Rows from block 9, named by matrix and row number. Each number is 128 + 24 x the weight over its row's rms, rounded and kept within 0 to 255. All counts start at 0. Numbers have three digits each. After the name is the row's rms in percent of the matrix's.
# pw1: conv module expand (GLU, value and gate stacked) (model.blocks.9.conv.pw1.weight, 512x256), inputs 86-171
pw1.284 113:109119120152146136100153138151143124147148075134096143164096151153157139199153138127130148117134141119147116116144154134112127115155113129155144121150117125125143160144144168089122136171121167151132152078102145112096135087111130116138148109113145109107134113
pw1.285 133:122126140120152149111159144162136161138142097111141100184115150114177112145155149112155126130131123154166155107120087132113137141174118142094077108162109137156098168124152185143131138156117175095107165086076124147096109144155132112137147102132131091101125120
pw1.286 122:136137088113116155074139140164154134118124172066115085174135141121172128145145113159135142162130147137194134091127152168118134092169136152164116128154086108142118126142116137155119102182144149120119156109066163134111110093110134102161133102096117086146146131
pw1.287 066:133139089085094130102129121179141074118159161125079135150130147119136139140133088139132145105139128123153146116180169115130119134142101126139133131158115110098121135129131108173083124142181116128100122126099131154118110147060119109200074110129119162111114125
pw1.288 119:066099133154115147115098108109133113125122120104127109150121130116150111146135160149122141139113133176145131111120156128112138104146110109077160162135105099117144137102114120134146122146119130125147138136099101101140175160107107117128102110180107084149147116
pw1.289 119:091166112133111145092114115170129137119144122065149142171106164153161121136161127123151166119133115138158161096112060118141095125171116126124115133117122147142090159149136134151139131155140142113103187101101149120092165124121133140154125089116137088138132143
pw1.290 110:126109173138136127129123118118202132094133154112158124152103113104154127148155152107082189169081107095124131106141080107154133103155089132114140094145138117168117156124135120152163114138138149075132137131105103104110116099128130119121106111106137107138150134
pw1.291 123:116138119121189109106101141132088114138154112101134151150137139092144090111145150122140125115165108142170160111155126121118105145148120120085104143109115139127080162138128128085114133153142163104079145093107098084118094135077143121099128114125138134103100063
pw1.292 121:084150134091126150121144155143155137117098149099127099175135147115165128112154156096134158106122140162120135109148114119125120109168089118144106130122071135116111166162136139149121110168139128140089161119076193122108138130136117148152119077112129097134135114
pw1.293 082:148142158117109136170132155123092126102130108118136125096124132182105121077122151133144131105118145159118104116143096158089145139103158138102110124138169151152079114104146091093136169123139127146150116131177129099127138091134156123155173137104162134136090144
pw1.294 114:104128106109140136106122127128104121131109139104105129167132133136162196148152103130154140144125101138159170138113108152148116107165087145157120131118107109145120135146135158139165099147136141122109165109111130130134158132132174105128108072132136138113126114
pw1.295 107:091141097070134162115148133136124106135113160116128121152137132078153139144155147090130127119134117157167136121129111135105153131146098140088115105127097142113118164144134171105150144164146120066107150128111132068116125173114130154109141132172120158110142126
pw1.296 124:092144117132139147093139147155128142126135116087129111174123142109170109137146121153121163128134133126174136104108125140122134110172136156108129146102100123129121145171117132178154099176136121106125158140073117108107177125131130108138134103121145070156090139
pw1.297 097:110163120120124132112139127157142133110148122110127102156134156114163151129161145128133125130142111154136157135158063118135114144159099110087079143128133115185149131164129161182102145153126167109114151104098153087098144120094098123131181101121170130107098125
pw1.298 104:091160131090102130100123139133150137133137120131149114164101162101165119194169170117120172087132090147156166072153141158145133121161110146127124119154117113141103148132100135126159126152144125142114139103083163146076149145128127103191074100129122113109122137
pw1.299 121:069139118120116117111163121175134129073145105098099138183150120130162119129151154136154138137117112125145158143095095145125131101168114122115088123149108113141123119150120147192122095163157131128099163104098145126110141126130138131132126079139107120131168073
pw1.300 106:142196120154145147079143133146166140138159127132110135135108155151150118114134111143106149123140116110149124067168135156121142123146146157114137112154127132125123151136134093111089137129159135145115138093113140160097104114066129100147136127129117096126110132
pw1.301 075:136164089107124149075128115202159136116113152090119119177134155132146151109136130102137169146127116122148129093127114140118120111155115156106142140138119122118099127143128109129141111165174123112122138125095131096111122121099142088176137081122122072115152117
pw1.302 131:112130119084109148103115145188133137098128134078124108189127141130178140163170111124145153163129110149145149126127108142158098110180117165140110154120110128139086145129137132117125121198135169109100172094080156088109097111129157119198146087119127113089123115
pw1.303 119:150144080152151149087127138153171121118173135106149129162110148141162132113129094142109115163142131153135149103154139142135143146165107163111160085141122121129120138130126100141135133147177127141117149130095135132101178156092119079158147111054139088129120146
pw1.304 108:099119094123147138087086125157123177119142130094146130177125162114167128116161130090136136113124114123172174105127087128141109123171129154134126152134114152145088139128142155123162136152135161103129150097097137124097137139150127115163142090133134081120131125
pw1.305 117:108143124132157120120125119163132137127119068108110122174137125119164104149174128134145185122128106104165149114147106153127123115168147159109126120114118121164150132148118154129111105153157166101109156077098133151124126108131154136151126094130171087105128130
pw1.306 108:102140100142131150094112125174158117107140124111131124175144137109167157134149177110133187134114135119167134105139100106083134104169122151078132120133107103124116119136119138164134098171146139082125149101083130104125112149107125117160157093163097075100163061
pw1.307 117:130144115122176144101118151151140165119146146059108106170124154100177138148143127109139153108125124129167146133154123134143129120172124134101087122133105132121100159108132142143123136138162148093096167094104185085096096112099118102136128100115107129142108091
pw1.308 095:105127131113138155086154132167157153125155139090110113185109154111171117136152123115135164155147135142147160120132132150150112102179092131116091149139097116145116146142107162145135109186147179094089167111066136107102125125131133105138134077108132075113140099
pw1.309 102:081142096128131150074111127161170139120137140116122117174120153096160100139142153152107124130144129105132166096137142124124130131166127107097127098118111107068119141116136149136154134148161127125098166133071128123114120157112123101141144089128137101132134134
pw1.310 114:122148123097137161101118135159125114112155119100121109162085152114158157150152143135109152106147123160159130102159103118147136126160115154123108113065107141157084161141121096116125127163148138121095161100086183103117119119070132101156152097132100104097137103
pw1.311 119:117130129118153165098163136150137170124167166101136121186113151118177092149154143151159154129143137127163155127115126145134115125180111169087084144118106138154134149107144154124135129183132152133099157121073111140120104123116138099134126081134156076126124092
pw1.312 108:118145114113141150104152150132111117152126151082097104173144162070164132147113151140138100134142150146174152142140127117119108160161110119071107138127081131129129149143119136128155144163123156114121142133112136093097147139101115124095160118099158122142096116
pw1.313 110:092143166092115144116128134129123141134150153117106115152128158114159148142130123132140101153124112127135111108155076114127128129152136120113065129132109122122126167133131175101163141138131158096123160086120135093110130116129119122131139116128156101116071120
pw1.314 100:110139132133126130114175122128134133116143110134136140149115154131155153113157165141127128126132108164127141130157099110111103145151110136102101157138139120177125135172122153144117136151100168106123148113111121088096148125089125120094200100114162127090082130
pw1.315 112:098135123101115190113162129141128134115145131110138106170135148126163100137142153132114151177141157150144127119152122144113125122162094142131097119137086096125130129123104137152148092167169155124112162115096166155122127102125117140127122080118133116147131149
pw1.316 126:096098119116112147100152134163103137139176125111141102188101167122183150107140167142144142128132128119167149109143142112137124117172116121103089122167100116125121162168143169149130128184139155084105168109071106158117089111096122132153112092092129111109145133
pw1.317 114:113146091144124124097151098172147162109156094085147117162151117134163126150175183114130166130099108124199121104155115130095130089169133150077120112114121127138116135120126148140112112154161128101126139097107146116110136132109156131150128120145138127128144145
pw1.318 124:110131087135146158095143139142133117139159127084117074184148148119180140123152128139121170143129145103185169083137118133106126122174143133103082125109093134153140157126130142164151119172146129089128156113079163128106104135103143128157118100106117075159137115
pw1.319 103:127119139148166132111095134133127161133163129126098127143116145122142109120116171138125160104143136150136130111124124134135130121141085115070075093125121128159130158116139153126155136130189134124122143127105140106104090142095090095172192113104115114150132132
pw1.320 117:148090131105125174114128117139151118125168173111143125171093159135173109122170103130157159138117116133146152117133136109155096106172115125118101144142111124145118168140147186132134120152140184093145175095100117113099116121125131120156142070106128087132122104
pw1.321 094:145146141168166104123103103123123134141124132102117124151124129129138166169148105157109121107106106148139164118087119127139096152142096115100150179103111115144133138149141157173123098118109148117119136164121114103123124154136129119125117124071092115106171153
pw1.322 098:105147138081126164116088125136130142104151124103124092153125158110152106138177141147146116150099120138137132128091099140119102130147116138077115178149128123123093144146139152123137153166138143091118137125110116091135112141123122137110112105159145154131114127
pw1.323 133:146153099161128134098112089164156140095147111083117133168146122154149116118173099120170151139092096110137138130120151179115100080163133163162122124137126093140096109135116135128109092156169157130126142121105146122105132110124173111141123087143142097106148124
pw1.324 121:093158093106102136085099113175135135082112159104114124170161145113170125102172142126142160147108115134154161106131101137098119110173092135119105104136105093142111115117119154158163089160136110112128156096096109116107115153133149133139133076139098097118140128
pw1.325 114:121155134112116122091110132156149113130124181108141138170122155128173106165159118128153163140153123120142130112086109139111111135183137131126067136140116130127115142134142130172120120163121131082090176099090135124110100137118144106108161091160136090117113068
pw1.326 083:139129108107136143094137125176122177112142135076116124169117162124165111154161136136149133152140126114159136092157115164155129126162072155128107116167117139156102143120117138127143127184114131095079140105097118119111125113113151114168156088117128098124084130
pw1.327 130:111115108128120143101134114147138140114163118115140134191124147138186156144169150110150163120112117128155145113133106147106115113188117152116117135125108134147112143141139182148120104185133148102076167054077141115127132124139162105139168092140119094109127114
pw1.328 118:105126094101137136100145119158118139131127162125130147159145148118165123133158153099167158145141111148151184115140112123103119145165130145110097131111136136093104162129150178117139124176119152096106160104097120074097118169137149161125135099132127119101130123
pw1.329 130:129129154119096156097154129139115156123125127105112134183118167142182117114169147143155157119131111109143167107134122155141105118183097138108108135119130129120136140148140141123139130159150165104131174079090150118090128138108149129184108085118126122118111127
pw1.330 112:159136118125122158101170119134187146112145149119126123151146112123155107120140151141120137166088136108177127107137127133118132067157137144147143104145099095131126108124116118121135076167148146117135143093095138142131109105116112094152137093130114122113106105
pw1.331 120:123117103137138124104161125149119137136144075128107126163098146142165153185154133128131164135118135123164125107139144132095152115162114140147141140139109108125139147137132167100110114171121162142125160051088136136108125081114152114130156108105155103104150102
pw1.332 109:117147142093133138124118120110146118133122135130126114166082163111173097147161124157127156135133128168156136117168151148133131121175071145140132130107116136135118142112136143115104131160119191098114156125097146108130125129130167101113157075123113081112108123
pw1.333 117:100118110107122159110137130171151146117158178070118080178125146110160130102147126155091143134115149122151180122111109140145149110167115124130110137089091124121116146132112143171131088164168118114088151084086149101120111098126151124169100078095090103148131122
pw1.334 129:080153126124116158078127115144117158133157129099095121180128160120174140135150139176126142143130114123159172116102152150132108101179115145115088142113098123142105165150131156114159112169142150135122165121100136138105146137115138114155083093127114118141137127
pw1.335 120:108154123122112137113134124150161149121118114097091108175112153133165128144142151141144143112141099161132150120093123131102128129168132106110151105124086105137124153108126166136156116147159143103102171123078111120084107137115133121173107100130109080106134130
pw1.336 113:085128132097164132114110140123149135098125145123105116167087150093162181144155147151091153140105124156137192122104104144147104123167092145142088139120113154150091154179125152137153109158127154134107159113104149104120118121129140098134124087103093101162147129
pw1.337 105:142144133094155171133117177128145132142116133119121093157099166080156140154148148133116150158167136163148150104144148123140121157150121128069124112107116148147123176138143132157136152145159166109143150164103143084103139111129112086124102116104110099114172120
pw1.338 133:142135085112160146099131126172175114102140166102105113180147140120179124167151106129107154148108142121189143098147131131124124108175123151137135131119081104134094120154109112145140087174160154145084156113063115141146114105099151111144134081105130089154127106
pw1.339 105:109143110072148143101152148112133119154139169130139140148121131086140110122142123070130124108153095149161152112169106105064129133141127147100109102128122130120108153147121146106141145139124125074084145126108137087085108182079107128112128140187093158104111111
pw1.340 123:128151133103133161089152131146121130113127156113106124173115176138175111126162115124129140152118149107158121122146124153135110133170112157134109131113131147146108169145141139112130139165143155113125158109073133136116087112126151119137146076138166103118095115
pw1.341 109:113137120123117146105115122144151121142100114115136124174123162112171123181133119138121129141118129134150100120121152144113135101173116135122172129132109117113168146153126137128140121151117129084118161137088131134099159110132130108159085096144103087131125110
pw1.342 110:138140129112157131108126151139154101137128148114133140161138151082162119137136146148141139114142109151144157131153094175111136149151057142084120117127117134171121140094123162140135120149124142075020159095122120123090155123136154143139131115137112110123131088
pw1.343 106:156161104109125149094124103164168104101140174116149164115108161151134136120123118148149158118114093094143122078152119128155122123138133121108143104158159116129100152133128081110116148115123093163112130122126143136088104092054135114141136125138097125150127128
pw1.344 129:138104112108132140107136150189144137124142131105146111172096153134171101118151102130140169126154133110143148112121116109146107136167113130131111125175126146123132158108141146167122135151120137098103169086077148114090119114145147139178104086081127098083124088
pw1.345 059:166128124153159117116121141116113149161150131111138138149123133127131124129120100159138106122128131099143151123149084135116131120142106127133111151126130125212159127112118143111123121130120171064137124096117144144127119083118146076155137128123177125097114126
pw1.346 096:102114130113127125112137156160122114124131136096121104168126160118155123117143119127141123126159144135147134167095162122138122167154136103106139127124105119130128128130122129157143112134198169113086147119099092156126128123113126113157118086109104095146168108
pw1.347 099:119170105116111148081111111188172139128126133091111120180109160124174110168147127115134176119133128111169141094122140125143105137172150145112113130120115137124102161109137136137141126165156099110122147133073153094086111114112126116181124108123141101105106138
pw1.348 128:125130104102139167095162135175156127114123177123140101173118148113168124143136133113120175167133156109170150092132133138137146095170125166142143125130090110096124134144119137131116087171147122117120156096075129101134103103141121125161146089121116098122113113
pw1.349 094:145117123136178099115132116150172127148165138108118155128132135140126144117117111106117168114135112161146153088133088139130132129129086139107080122140135151139138137112140141143150121132167141101135127115128159094114070170091120084174203148106099104145134052
pw1.350 119:120115136123089151074090125148132129125150123117133138172129161146170064134164119149149114135149106131138135100079139168092119126183106145104132131129135147119120155125150145107135132150164132089122167114099176105099135128131159129155118089141148112116146134
pw1.351 097:123109109115124141092136126173183170117134109097136125195099144120159154132149104092142172132125125107162148110102094141140124107170119147130118126146114122127110142137119151122134116167120145138080141090072138119099107121143136122178119084110144084097138098
pw1.352 108:144154115152091115085098107141127129116192146076135136165100142152163112154161123134141142096119108105125128111120171123129103138164140111101114117112124117126097148152128120157123123137139129142144153093106125149100116097091157088147121099145134094071179121
pw1.353 103:139147058144124121084111110163168105101172135095117135158129139114155130143126116129113154104126133072134127137126154126113098138151160141113132125111100096113097119170103118156130094143178102153120124114098116129123126118093133116171128109131090107099142085
pw1.354 111:087125106095082158103099135155178113157128136087139138157115162117159137127140111125132146136151119139160148113126125127134126139153147148125107131134119164164128152161132155126156147171123129144130162116103107070095158120162123119150146106124123075111111117
pw1.355 107:112127145099111142103128126144141132119118094111131119155156146125156126122138174109132138142112131161133166121083083149106130132154120100124083151170097122122131153107134126132146102162142139123136153124092131165130157125123128135100087112152177120148138125
pw1.356 144:138145080121108161094133124168174130110150130098113110186142138121186097134150127134110151161120144125190137094143141154111128073185118168141151132139074109139127105162113136129122078172168156123123146112066153112137130110120106122181100092133112089119138114
pw1.357 103:101127118110084140113170113133130123112128109117138148150147159118148158133153179124126134162105122186122146136154081119126115140152131135105084158147138113181146130151142167152127126149119174096102145132121142082106151123101132114113200092148154128097095133
pw1.358 109:123129128094106139091126124133135137133139122106101143173136158103158096139143118127114146107134127124178158125118126154130127151161085143113124162125112135169136133130136154139176106154130160108100156090093134113123101134132143077147184106136075098117123088
pw1.359 099:129140137115111134116128150103133147139136099116116122146117144108147114158144156123108111156145145131149110121155109118112136146149096164114112124137129127137121136104123146156140130135122144124129141092109124108118146066155140058127147107106203139088093167
pw1.360 108:117146123122120142106141129155176140136098112060133147161092162142168135126139131139159179098159123128154130109189094114104121129166084138097120139151128110117124149106150145150104138155148159136118161113098167103096142118111114123178109101124152091106131114
pw1.361 108:129137104093135142088128135207147116119151172097112103164113159100158107123154109124137125131135129128189122111099121096133114127159152122117096150143088103088111147149115140169089124160125107121085146121085149098112135146112132161157135112091089116135123069
pw1.362 147:101142113107130157089136127167157110119109146097125109185128170113192135124161142116160159143118126132179159116129130169122134120186099166131098145141113123139108154150133153124133127196139158115109155115071126112099140123118123111167115085139139069126118111
pw1.363 094:149124144128100098165140112119090111090141110142111128084129105136094107131111138152120109136090145149111102146113121141118120146092143151126115136141139136132091104138124094092098121106114113161144095158181140114154137088137157136101142159121104138137101166
pw1.364 112:060131087125160137127133112124141112097105151126138145140167111110133123159155192094173140139113096147107128153136095127080114096134131157099101123156129077089141100126098177117167108140115152094097132108131119090104129186122117136109164115176121154168119078
pw1.365 112:118147124115092158095149151133133136151159102103126139154106160150154090117159151142137116131150125114159128102089126158111109140156159130090140185105130123087124176112160142124156134145144181103137152095104147111121107171138117098156107106124129140121154131
pw1.366 099:150164113083069150111143136161118112121108151118136126155143140146155141101148134151130155138109145173134151136108139140147144111158167137134139129114079102151157134124120126131154105167129123109145149165109142159109144164121111131150170105152099107090147119
pw1.367 083:174149162124060095146133113135165059116126150146120149107120119162118156099132115166144130109106088160125162119125110130134160127119169137121129101140181137165142116117143118074027145107097141116126123082163108135120105093130134120138111138169141106129141133
pw1.368 093:109115107093083143117119134153138113132118177152141125143108143090145134174142120075126146094155130127153147077121140094117133129145122134149093138175100115103108144137125168152089121137137119099061142095111132142122114165117118106129127109172133126115151104
pw1.369 114:103141151095123150112164151143109163124150117120118103161083165093153101115136152088136139138131152182125174126157107147139119130161098112115136107145104129131125162119141151078122134148138204105080155131089089110090131151126108112142101088119128109110116103
pw1.370 124:157127120093167148107128174136118122125134146090118096178144159078157114119137129102153134106129124183165153153124132160157103130164118138101090121117076143138123126157117127109152100177131162109122153119098127111118140151099118115150131099124119099125158090
pw1.371 092:111143081118170146129095107148149195096156156099160114137155105102134102138140140112141138176105142096118135122132107147128139102149052103148122084135102104096174095109114156170171096146159122079102135113124146086108138117151136121147124101129095114102105071
pw1.372 119:062146110153151130101139118158087132128156142123161123180125137101175117164160156134106146153126146161131157120116114152108166103171132156102111079127119126116112165142130146133146105159172148086107169137105109137105140145124148146105146091134124096113119101
pw1.373 031:162140120102126110145125128175118153144081164109119150103129125142108134148116112150145076115133130146112108134139121122139129140109094129110126131106151142094137115144134098127147148116113100129149111125152103120126153092144139129138121162134166158150130140
pw1.374 116:117147102148127136058137166173140116130169130094098107169142160130181139122129138139107166118134143096174130105141137119093116139171125151096133120118104155140088167151132129156113146149162143128129157110102117110101137128097137098143105132119125114117128147
pw1.375 136:126143129098142160122102142152145141097108138113122054181101145071166125168153141147097160156108155108132149136150110139176124099158098173124125142136095107152109111133103103134094131179129143118104129105082128137140092137136088145142133091136172102149111118
pw1.376 122:140144131103120140104151115156135125102133139113120116178122151149186146127163150197128152140116124133145127099147133156130126087187125132107126108109103107147092137100115138101143111171141140106105155101101160116122142118111134103157151080099129099126151117
pw1.377 118:128150118110116149083110143154123114108128154110124115175137162097174131100146122125122157138144137130164158111135094105123115137177086130102117148150096127131111158107130135142146130156159127120083170125083108128119112146104125139149108095126125106123116097
pw1.378 107:119107083120150127105131119162138153119140125091133131173117140099167116137136170099135159105113100106156174107159132099090147117160095145094073091133105121173105148159118145170115122170149105126101150107093096110114092122101123154124145107142136119123143084
pw1.379 134:132158114104105139072103109167174110102126123101087132179113151135186072127165120130134153130126108095161147096119126134135102113190113155119132135133131143115101153122143135115137122169162142113130154101085138099098119104132149116151093098123144093122107124
pw1.380 097:111132117159141130122100098136121165129135145129155156149137109134136124123138106138133144129117139106122129141135149118110078100139115106136168142116114122127131104119102137150147087140142128107118139119122125150146148132129139128174146115126144106105177102
pw1.381 124:136143111108113179088115142171165130120151128072135115172130162116175122148135121133123157157125143129152134093113120142132101127181107166132115123164106115131119130118117120133118110170161165107105153105061128094122109110122118080160137090092130070134150110
pw1.382 075:134110167124103113144122135121119090129137075115122148116123130118127115126141084151121163131112127110151103116120129130156133116121168136195119154127142132168116136121133125123094141135058131168147123111135148112162178127157133126127112139137123137083062135
pw1.383 105:121147154103092162098180159128141120129124150128128156157116166104156111115151109101137175126144116144126134135124117149124115116159105139102120146121133142135138153145134121137125122126100101105128168125097120115083115159123101103121109115172140118144170146
pw1.384 117:122100103086111143093138118161151174152135145127084121172126148108171107154137156138141128154126136141157148132128116137083112087148118113119118129147106117115122156137123175143135107165141154128139161127067147067107120124146119091112131133155143120095123100
pw1.385 115:140129089095116146092128121208159116109156152085145095166089156124163178131150110086138185140134142110190152091141110116127108127166150162136124160137079127144086131139114111136113118174127124114097153081064140112131100103125138123162139083108103093115132094
pw1.386 108:108129131108163139119141110151181155096144157119139120170134112094150181136158100092164142146110096150156103115155101166139111092163135157105102113136117102141104111116112151128193084163105123095098145089108190121118112143130151120152136109150137111114139087
pw1.387 133:138126117112119161097125124143168115095148169120142113169114157119178117131131145157107142153122151138154133104135118117177106114175150160123128153155094118139092132155113133115133088180135151118108153130076122125146124104115090088162132088098086087129147120
pw1.388 115:122143100140166107129079115112137125139164129138162135142109105082129106109119150100066173098127140086169130107156112094087157113128127133125161095105092127139105142130099120124131100138128122068096127104100121125142056145138100136092141130146111137129116078
pw1.389 106:109119110110131121104102108167135168100123128095128095176118151099159109094148155112125126136100140114166210101137120131130136086163127152127113143132102116136109141130128134120111119169147158119119158101077099117105125130139111125189134103147150075112120112
pw1.390 115:111152132084129141102128115163101160126125151090138108165130166147172116136144141134149135135129125166153122122117080139140121116173145080112113135132100101140136163094135134109112116147148166095084173107099155130102184151107130147146110103117101105109099119
pw1.391 136:131109140115151157102151122163176149113160128085128112191121149140177127128154121150143160165125135137141145125141105142139109109183111158100107159115112126139112140165131160157110097186124160113084161094092115102122132091144140105150147062115128057121104113
pw1.392 121:130146116105127130110156135167113124120117141072112105176107157135165124154157103095126138155129121132168159099146128140140127098164105132139099146136105113138122141166129155155117118167151131109108158112085117113094137093118145152147120102110123110097139167
pw1.393 113:073133100127157125093122128174138127148107129109131114139097159139151113144154129108124143109155099117167154076119139068118119130143104126119127134141117132121102175125115139149133151125148102121119136148093127130109121150105106150128130117109138140134132147
pw1.394 133:128135121135113155105148116149146134098139158118140126173115158140173134127166098145148147144115132125161150122132173173149119101170093142158132159114099130136118125152116134100138110173124158088118168089093150143121125124122139137158115072160115099128120129
pw1.395 118:123106108147181131094156145149150147145133066100106115171085147152175129168143128139126148111135128103162138093137139118129150110169091127126134125141115121121131154147132150137136129157145127149116144067081133125112142087110156122166130098086131093110140095
pw1.396 138:111104135150149147100130116159125145105157093092144133184134125127163124136168147148157151157111114128138151133132095174133125097174117157122086132149129125152117125134129171142140102163136163085120165071101153111107106148144142121151139070140114080129107111
pw1.397 116:087140117085172159090131131168145140122111154121154121164117159120168123125158140118114157140126132146144159093142106127132117130170116137126098148139087116114104180154130133145129117150136124118052160106065125142111126120142127144141113088101126106132133116
pw1.398 130:116140083105115167104138116185162107095136142078121109189152153106176132138148105129139159145112137129160145097133139152130115100175097148132087120150090101134117121132115150160138085172151167097083162106095144078110107111119136111151132079117135100144136094
pw1.399 090:137131089130124111117124123161164122079115151091112106152146128122143109157152160135140144121105125120160145106150108095111133146142130114076132123145128131156091121137142107157170136148161121111119130139106129111125072104089144112141095123121095105137181140
pw1.400 133:090141130105118151091108118161162138121131129111137112172095188117179119124146133161113146117126128120149166100129136135155135120183116138097118118119111138110089191141140137151157145149173145132106171114076142131078115141110132109167121077111128084125125149
pw1.401 095:145132125104077110158146090122126146069140148140115123121131104150121112118144154172105116144057128180093149120155108158112150082124144155146098076165127108131092085096116127145134098099123116168183115151173125113134138098130168111102129118111144116110107134
pw1.402 103:119118131126090142109126124148116122108176119113125112172111128105154132101140150111141146134110127126151145128123173180130125084159115135140101100189107104154107125106117155122122101146158132089119146095097164150105078095097120059153092076140130122124113144
pw1.403 130:101151118121160123055137111171144153110136124088115137174098178124181156169150139122137162102124102112154142104158151130150103128182114131098101131114129129117107169134128140150119129157134150110116164098078144136087113115089128120161130100145113110136127109
pw1.404 151:146153130133079132092107099147113133099151125096137140189130150128180142127183118128143147139105100084138143133114116154153101098188165146137117139110123104139110133133120148124150101154139147109128172110104151156094135114130158126133115072159115108093145130
pw1.405 131:107148134104125140098119126171115120117155120089098125176132153103176116145154145108136126134137105135149139117133140158126116136174107135111087141156114131143112155111143154162108138155165145116103157086087113091107090123108130107145115093143115108119145118
pw1.406 113:101130136118145179103130144128158127136131127135139117168106154125169129094152132130137161163149155118161128116109141126170125097158126131130125126106089115133112146132128156130154123179125157105113173116071097126137118124151109079143143075125147090107168121
pw1.407 100:128123089141136137119144124176145140101174102094144130146138130152136120093146157128170152120128116141152129132097129159086136101144106144098132120144136129135101138141141144098117130164197143124129141103137123127092145132136145134165122109141134108111162112
pw1.408 143:117140110116131164115140128141146098096139124124118105178150098103178122123144155106101141158105168134178142124142132163099143065172129172148130109161066091140122099145097124113134067194123162130129133113062148101171135128108094113122126091127124104123146087
pw1.409 094:078117102122129127113112130179177128113095144100141121161124151142161125144141126146103151148120152104163171104128156125123142122162121145138107133142113142127088134134141127150128122170141122145096155084085117124152107105130100115161136077115095082152152131
pw1.410 115:111157129112179120105129145128106130143167111133125133166138130099152101122145151127165115117164108121167156132168115154128133146150121152083108108100135145145119150150137157127137136155155140079074150099092135105117099147111150114112146124155105141127128090
pw1.411 032:175142117122121099146104106090071100140145113134136129120152137137123153090117102126126099098152106144105084154114137129120101152096112140140124121133140131147134100135131108111096128107114120134138115138142128117138158118149154131118154153142146151102120148
pw1.412 135:119161121135180155085107113160100143113154145102133136192101166140185154133161118134121139144100131127167130112123120156151121096187105165134132129120104124147090155164135100126151123187169158103103160094089127141105138121105144150154142089115106099120144133
pw1.413 085:175114132129130147104121139142137110137144140081151144145093163144144117159131095115116160089155124080153138091135137123167097154146152164122109135165135135172096149152127124114084145132208110162095130110134094165111132072092134101147091118101113120140109089
pw1.414 131:091111117106105147089158143174154128108160127086117119180121153121173107133148142144118143144130124128168104128105152139110117132175113127091118123125099113099113141159126144178154116165156144112095155107087141098106092124112130105160132081101087099150152086
pw1.415 151:098160115113144146094148102167130144094132136102130134191132138149171153130177117140154170130127101142152146116131127156114106109188131132095111116135124104148116128151127124151143109179156117145093158101072148117099138110098150138150122069145131098121123138
pw1.416 109:102135147102114111113123109135142191104151165131110146134102137118142122121133157091134090127120112136129141132130076088140117093134132117120094120195137120123125135139146189116126129122132153118127148109112121054086145123164107088148097124147129138070113088
pw1.417 073:144133091089134156098129139174133156122120160106124113186117148109168148154146110173123140159129135120157186119117109149137120121163104139140105128114097126137110136167124132158125112174155127123072143093077151105121113096140125114149153084115098107145123115
pw1.418 080:141150134148112110104127136158149141137167111059139131138138146148137113126143078068177130125147098141139116112149083165107124155140140125105111152127146137146120137142135095146103156129102145107112124138139140125078131143079176096133116119134169114095134158
pw1.419 129:128147097121138139096121099170161160090136136094106129176164140148172146137173124156158170164099121103160131125144123163113098086181100127127124129141105105145123115119134165151143103162142138132110150081111168094115128132120149108144143072138130103131113108
pw1.420 118:109148088095165151126132109152159173119134122102100125142155110117145116143155137089118147164102132127197135111159124149105185102152134158133143123126113087127158111128117130098121097149183156132119134083104109130145129139112099096149143095165127115110108107
pw1.421 133:142121107075115147096131137153160120099130164090117128185148176089172118173149117087163128127119128166114145128127118141154091134178121150124096133148103123092104143133133131122142128161124165118080148127101119113097130136130146117147115087142113132136136104
pw1.422 121:088161111116145171073152150130130109117137126134118148164137168085163125121149096072140132104145119157163168115131136118094115162166155147110116117122118135092097164130142144113140132151113164111099165129090118091084122156111130139117134093167127136132142108
pw1.423 114:126107133118138141083124101122146139100151132125118151175114146135174128134162161102133159127092098138162139108132109127110106102173064127107140142130118119167084169137141167121172114151138166103110141112102152123095133140125156079133178098151078110111125109
pw1.424 105:086123137119146140121134102146160128113162099081134100166096140145153109138141173110124198138120114148125106128109125112114135090155095104097121099113097089111118134160130144129155115149166172128138156113108131120106136116131118119153092077115152091101172108
pw1.425 118:115156153118129137063125121143159170136137131099119153145075171150165129138155122148147157105142079120157126072149128121114119143162128131074126143129151142150096187119145138113119162132144145126107171087104133119071134096085155093139145114143116103124131129
pw1.426 102:111140094143136121109118119173128157124187099097169142152150124145147088138149162148165162128123116130158134126084137145110143094152128144108117115156135107129101129120131160108116108163152156104115142112117105137104134109148126102171112115138139073091137118
pw1.427 123:115120095086121131099141120161164150117126152099141132185124141091179128095115143106148141127120138157164172130100103114132131116176145127136120106147092123098114147150129149114140120177141159119130179118091120069095134121141116119159125093134146110123123083
pw1.428 105:109124135147126151110114130164135134114138097102160117159120137119150102141146100138141148173123144076145118105079118128129126118156124157174116138143108130174088135121137120130146120174137142080106154063097152123116127132164124119144073075112143102100125112
pw1.429 115:115134128129089143122163127133131119111143157124139115159094134116148121117146134127120127154109154156140156129117144157149136095142107130139136145104113123119138135164135139124126113157153153085127148121109166099123116131107122156114125107125067087121142127
pw1.430 125:095166084123130155070116148198134136153135137111154120169116185103174130148118113107123152134145143122157139093128135119116126129168129141125123127151103137111104167129134145139151131168135125106107166116075131093102120143128106113154133101112103103084139127
pw1.431 076:092125114138115134088165127177152131128134091102123132157141150138147106133150122127189098122130118119133122124113125149108126138152132132086108115128128143151107162185142170118131140161150131094126137104110150149108139131112149153128108107148150104096136157
pw1.432 134:129120113112134132088164121176147147132153133102125140178120139134168107118169143124152152122149090120177167112118103130142096098171132131116110140105116116124102139107126129138113108167145138109157161113076169107104120171105127139153111096139134102114153095
pw1.433 134:142128142092104119085098095164125129106142119112095141164107176123175119156169132162116140113105100100139133117134118144167085125177133140127104146125131130124108167128133140140158123136170151128105161128103134100092108112104148115139151100132119132139115098
pw1.434 112:106130112100107172136138140145178131155116127119111103143116141121152125152139160110111150145148159116193147068143122130129164095147112140141114168130084100157148120127115146121088100164159139115110150093078119105182150104124074115135093100127101126115095132
pw1.435 135:106151105117131144087115135178139126103148117094076124201121162128179136124146105129143153131115110099147155112116130172153117103186129162125096137119103127165124144110126144137140109179136134119078155105090162108093123113131138110178133071104114101116113100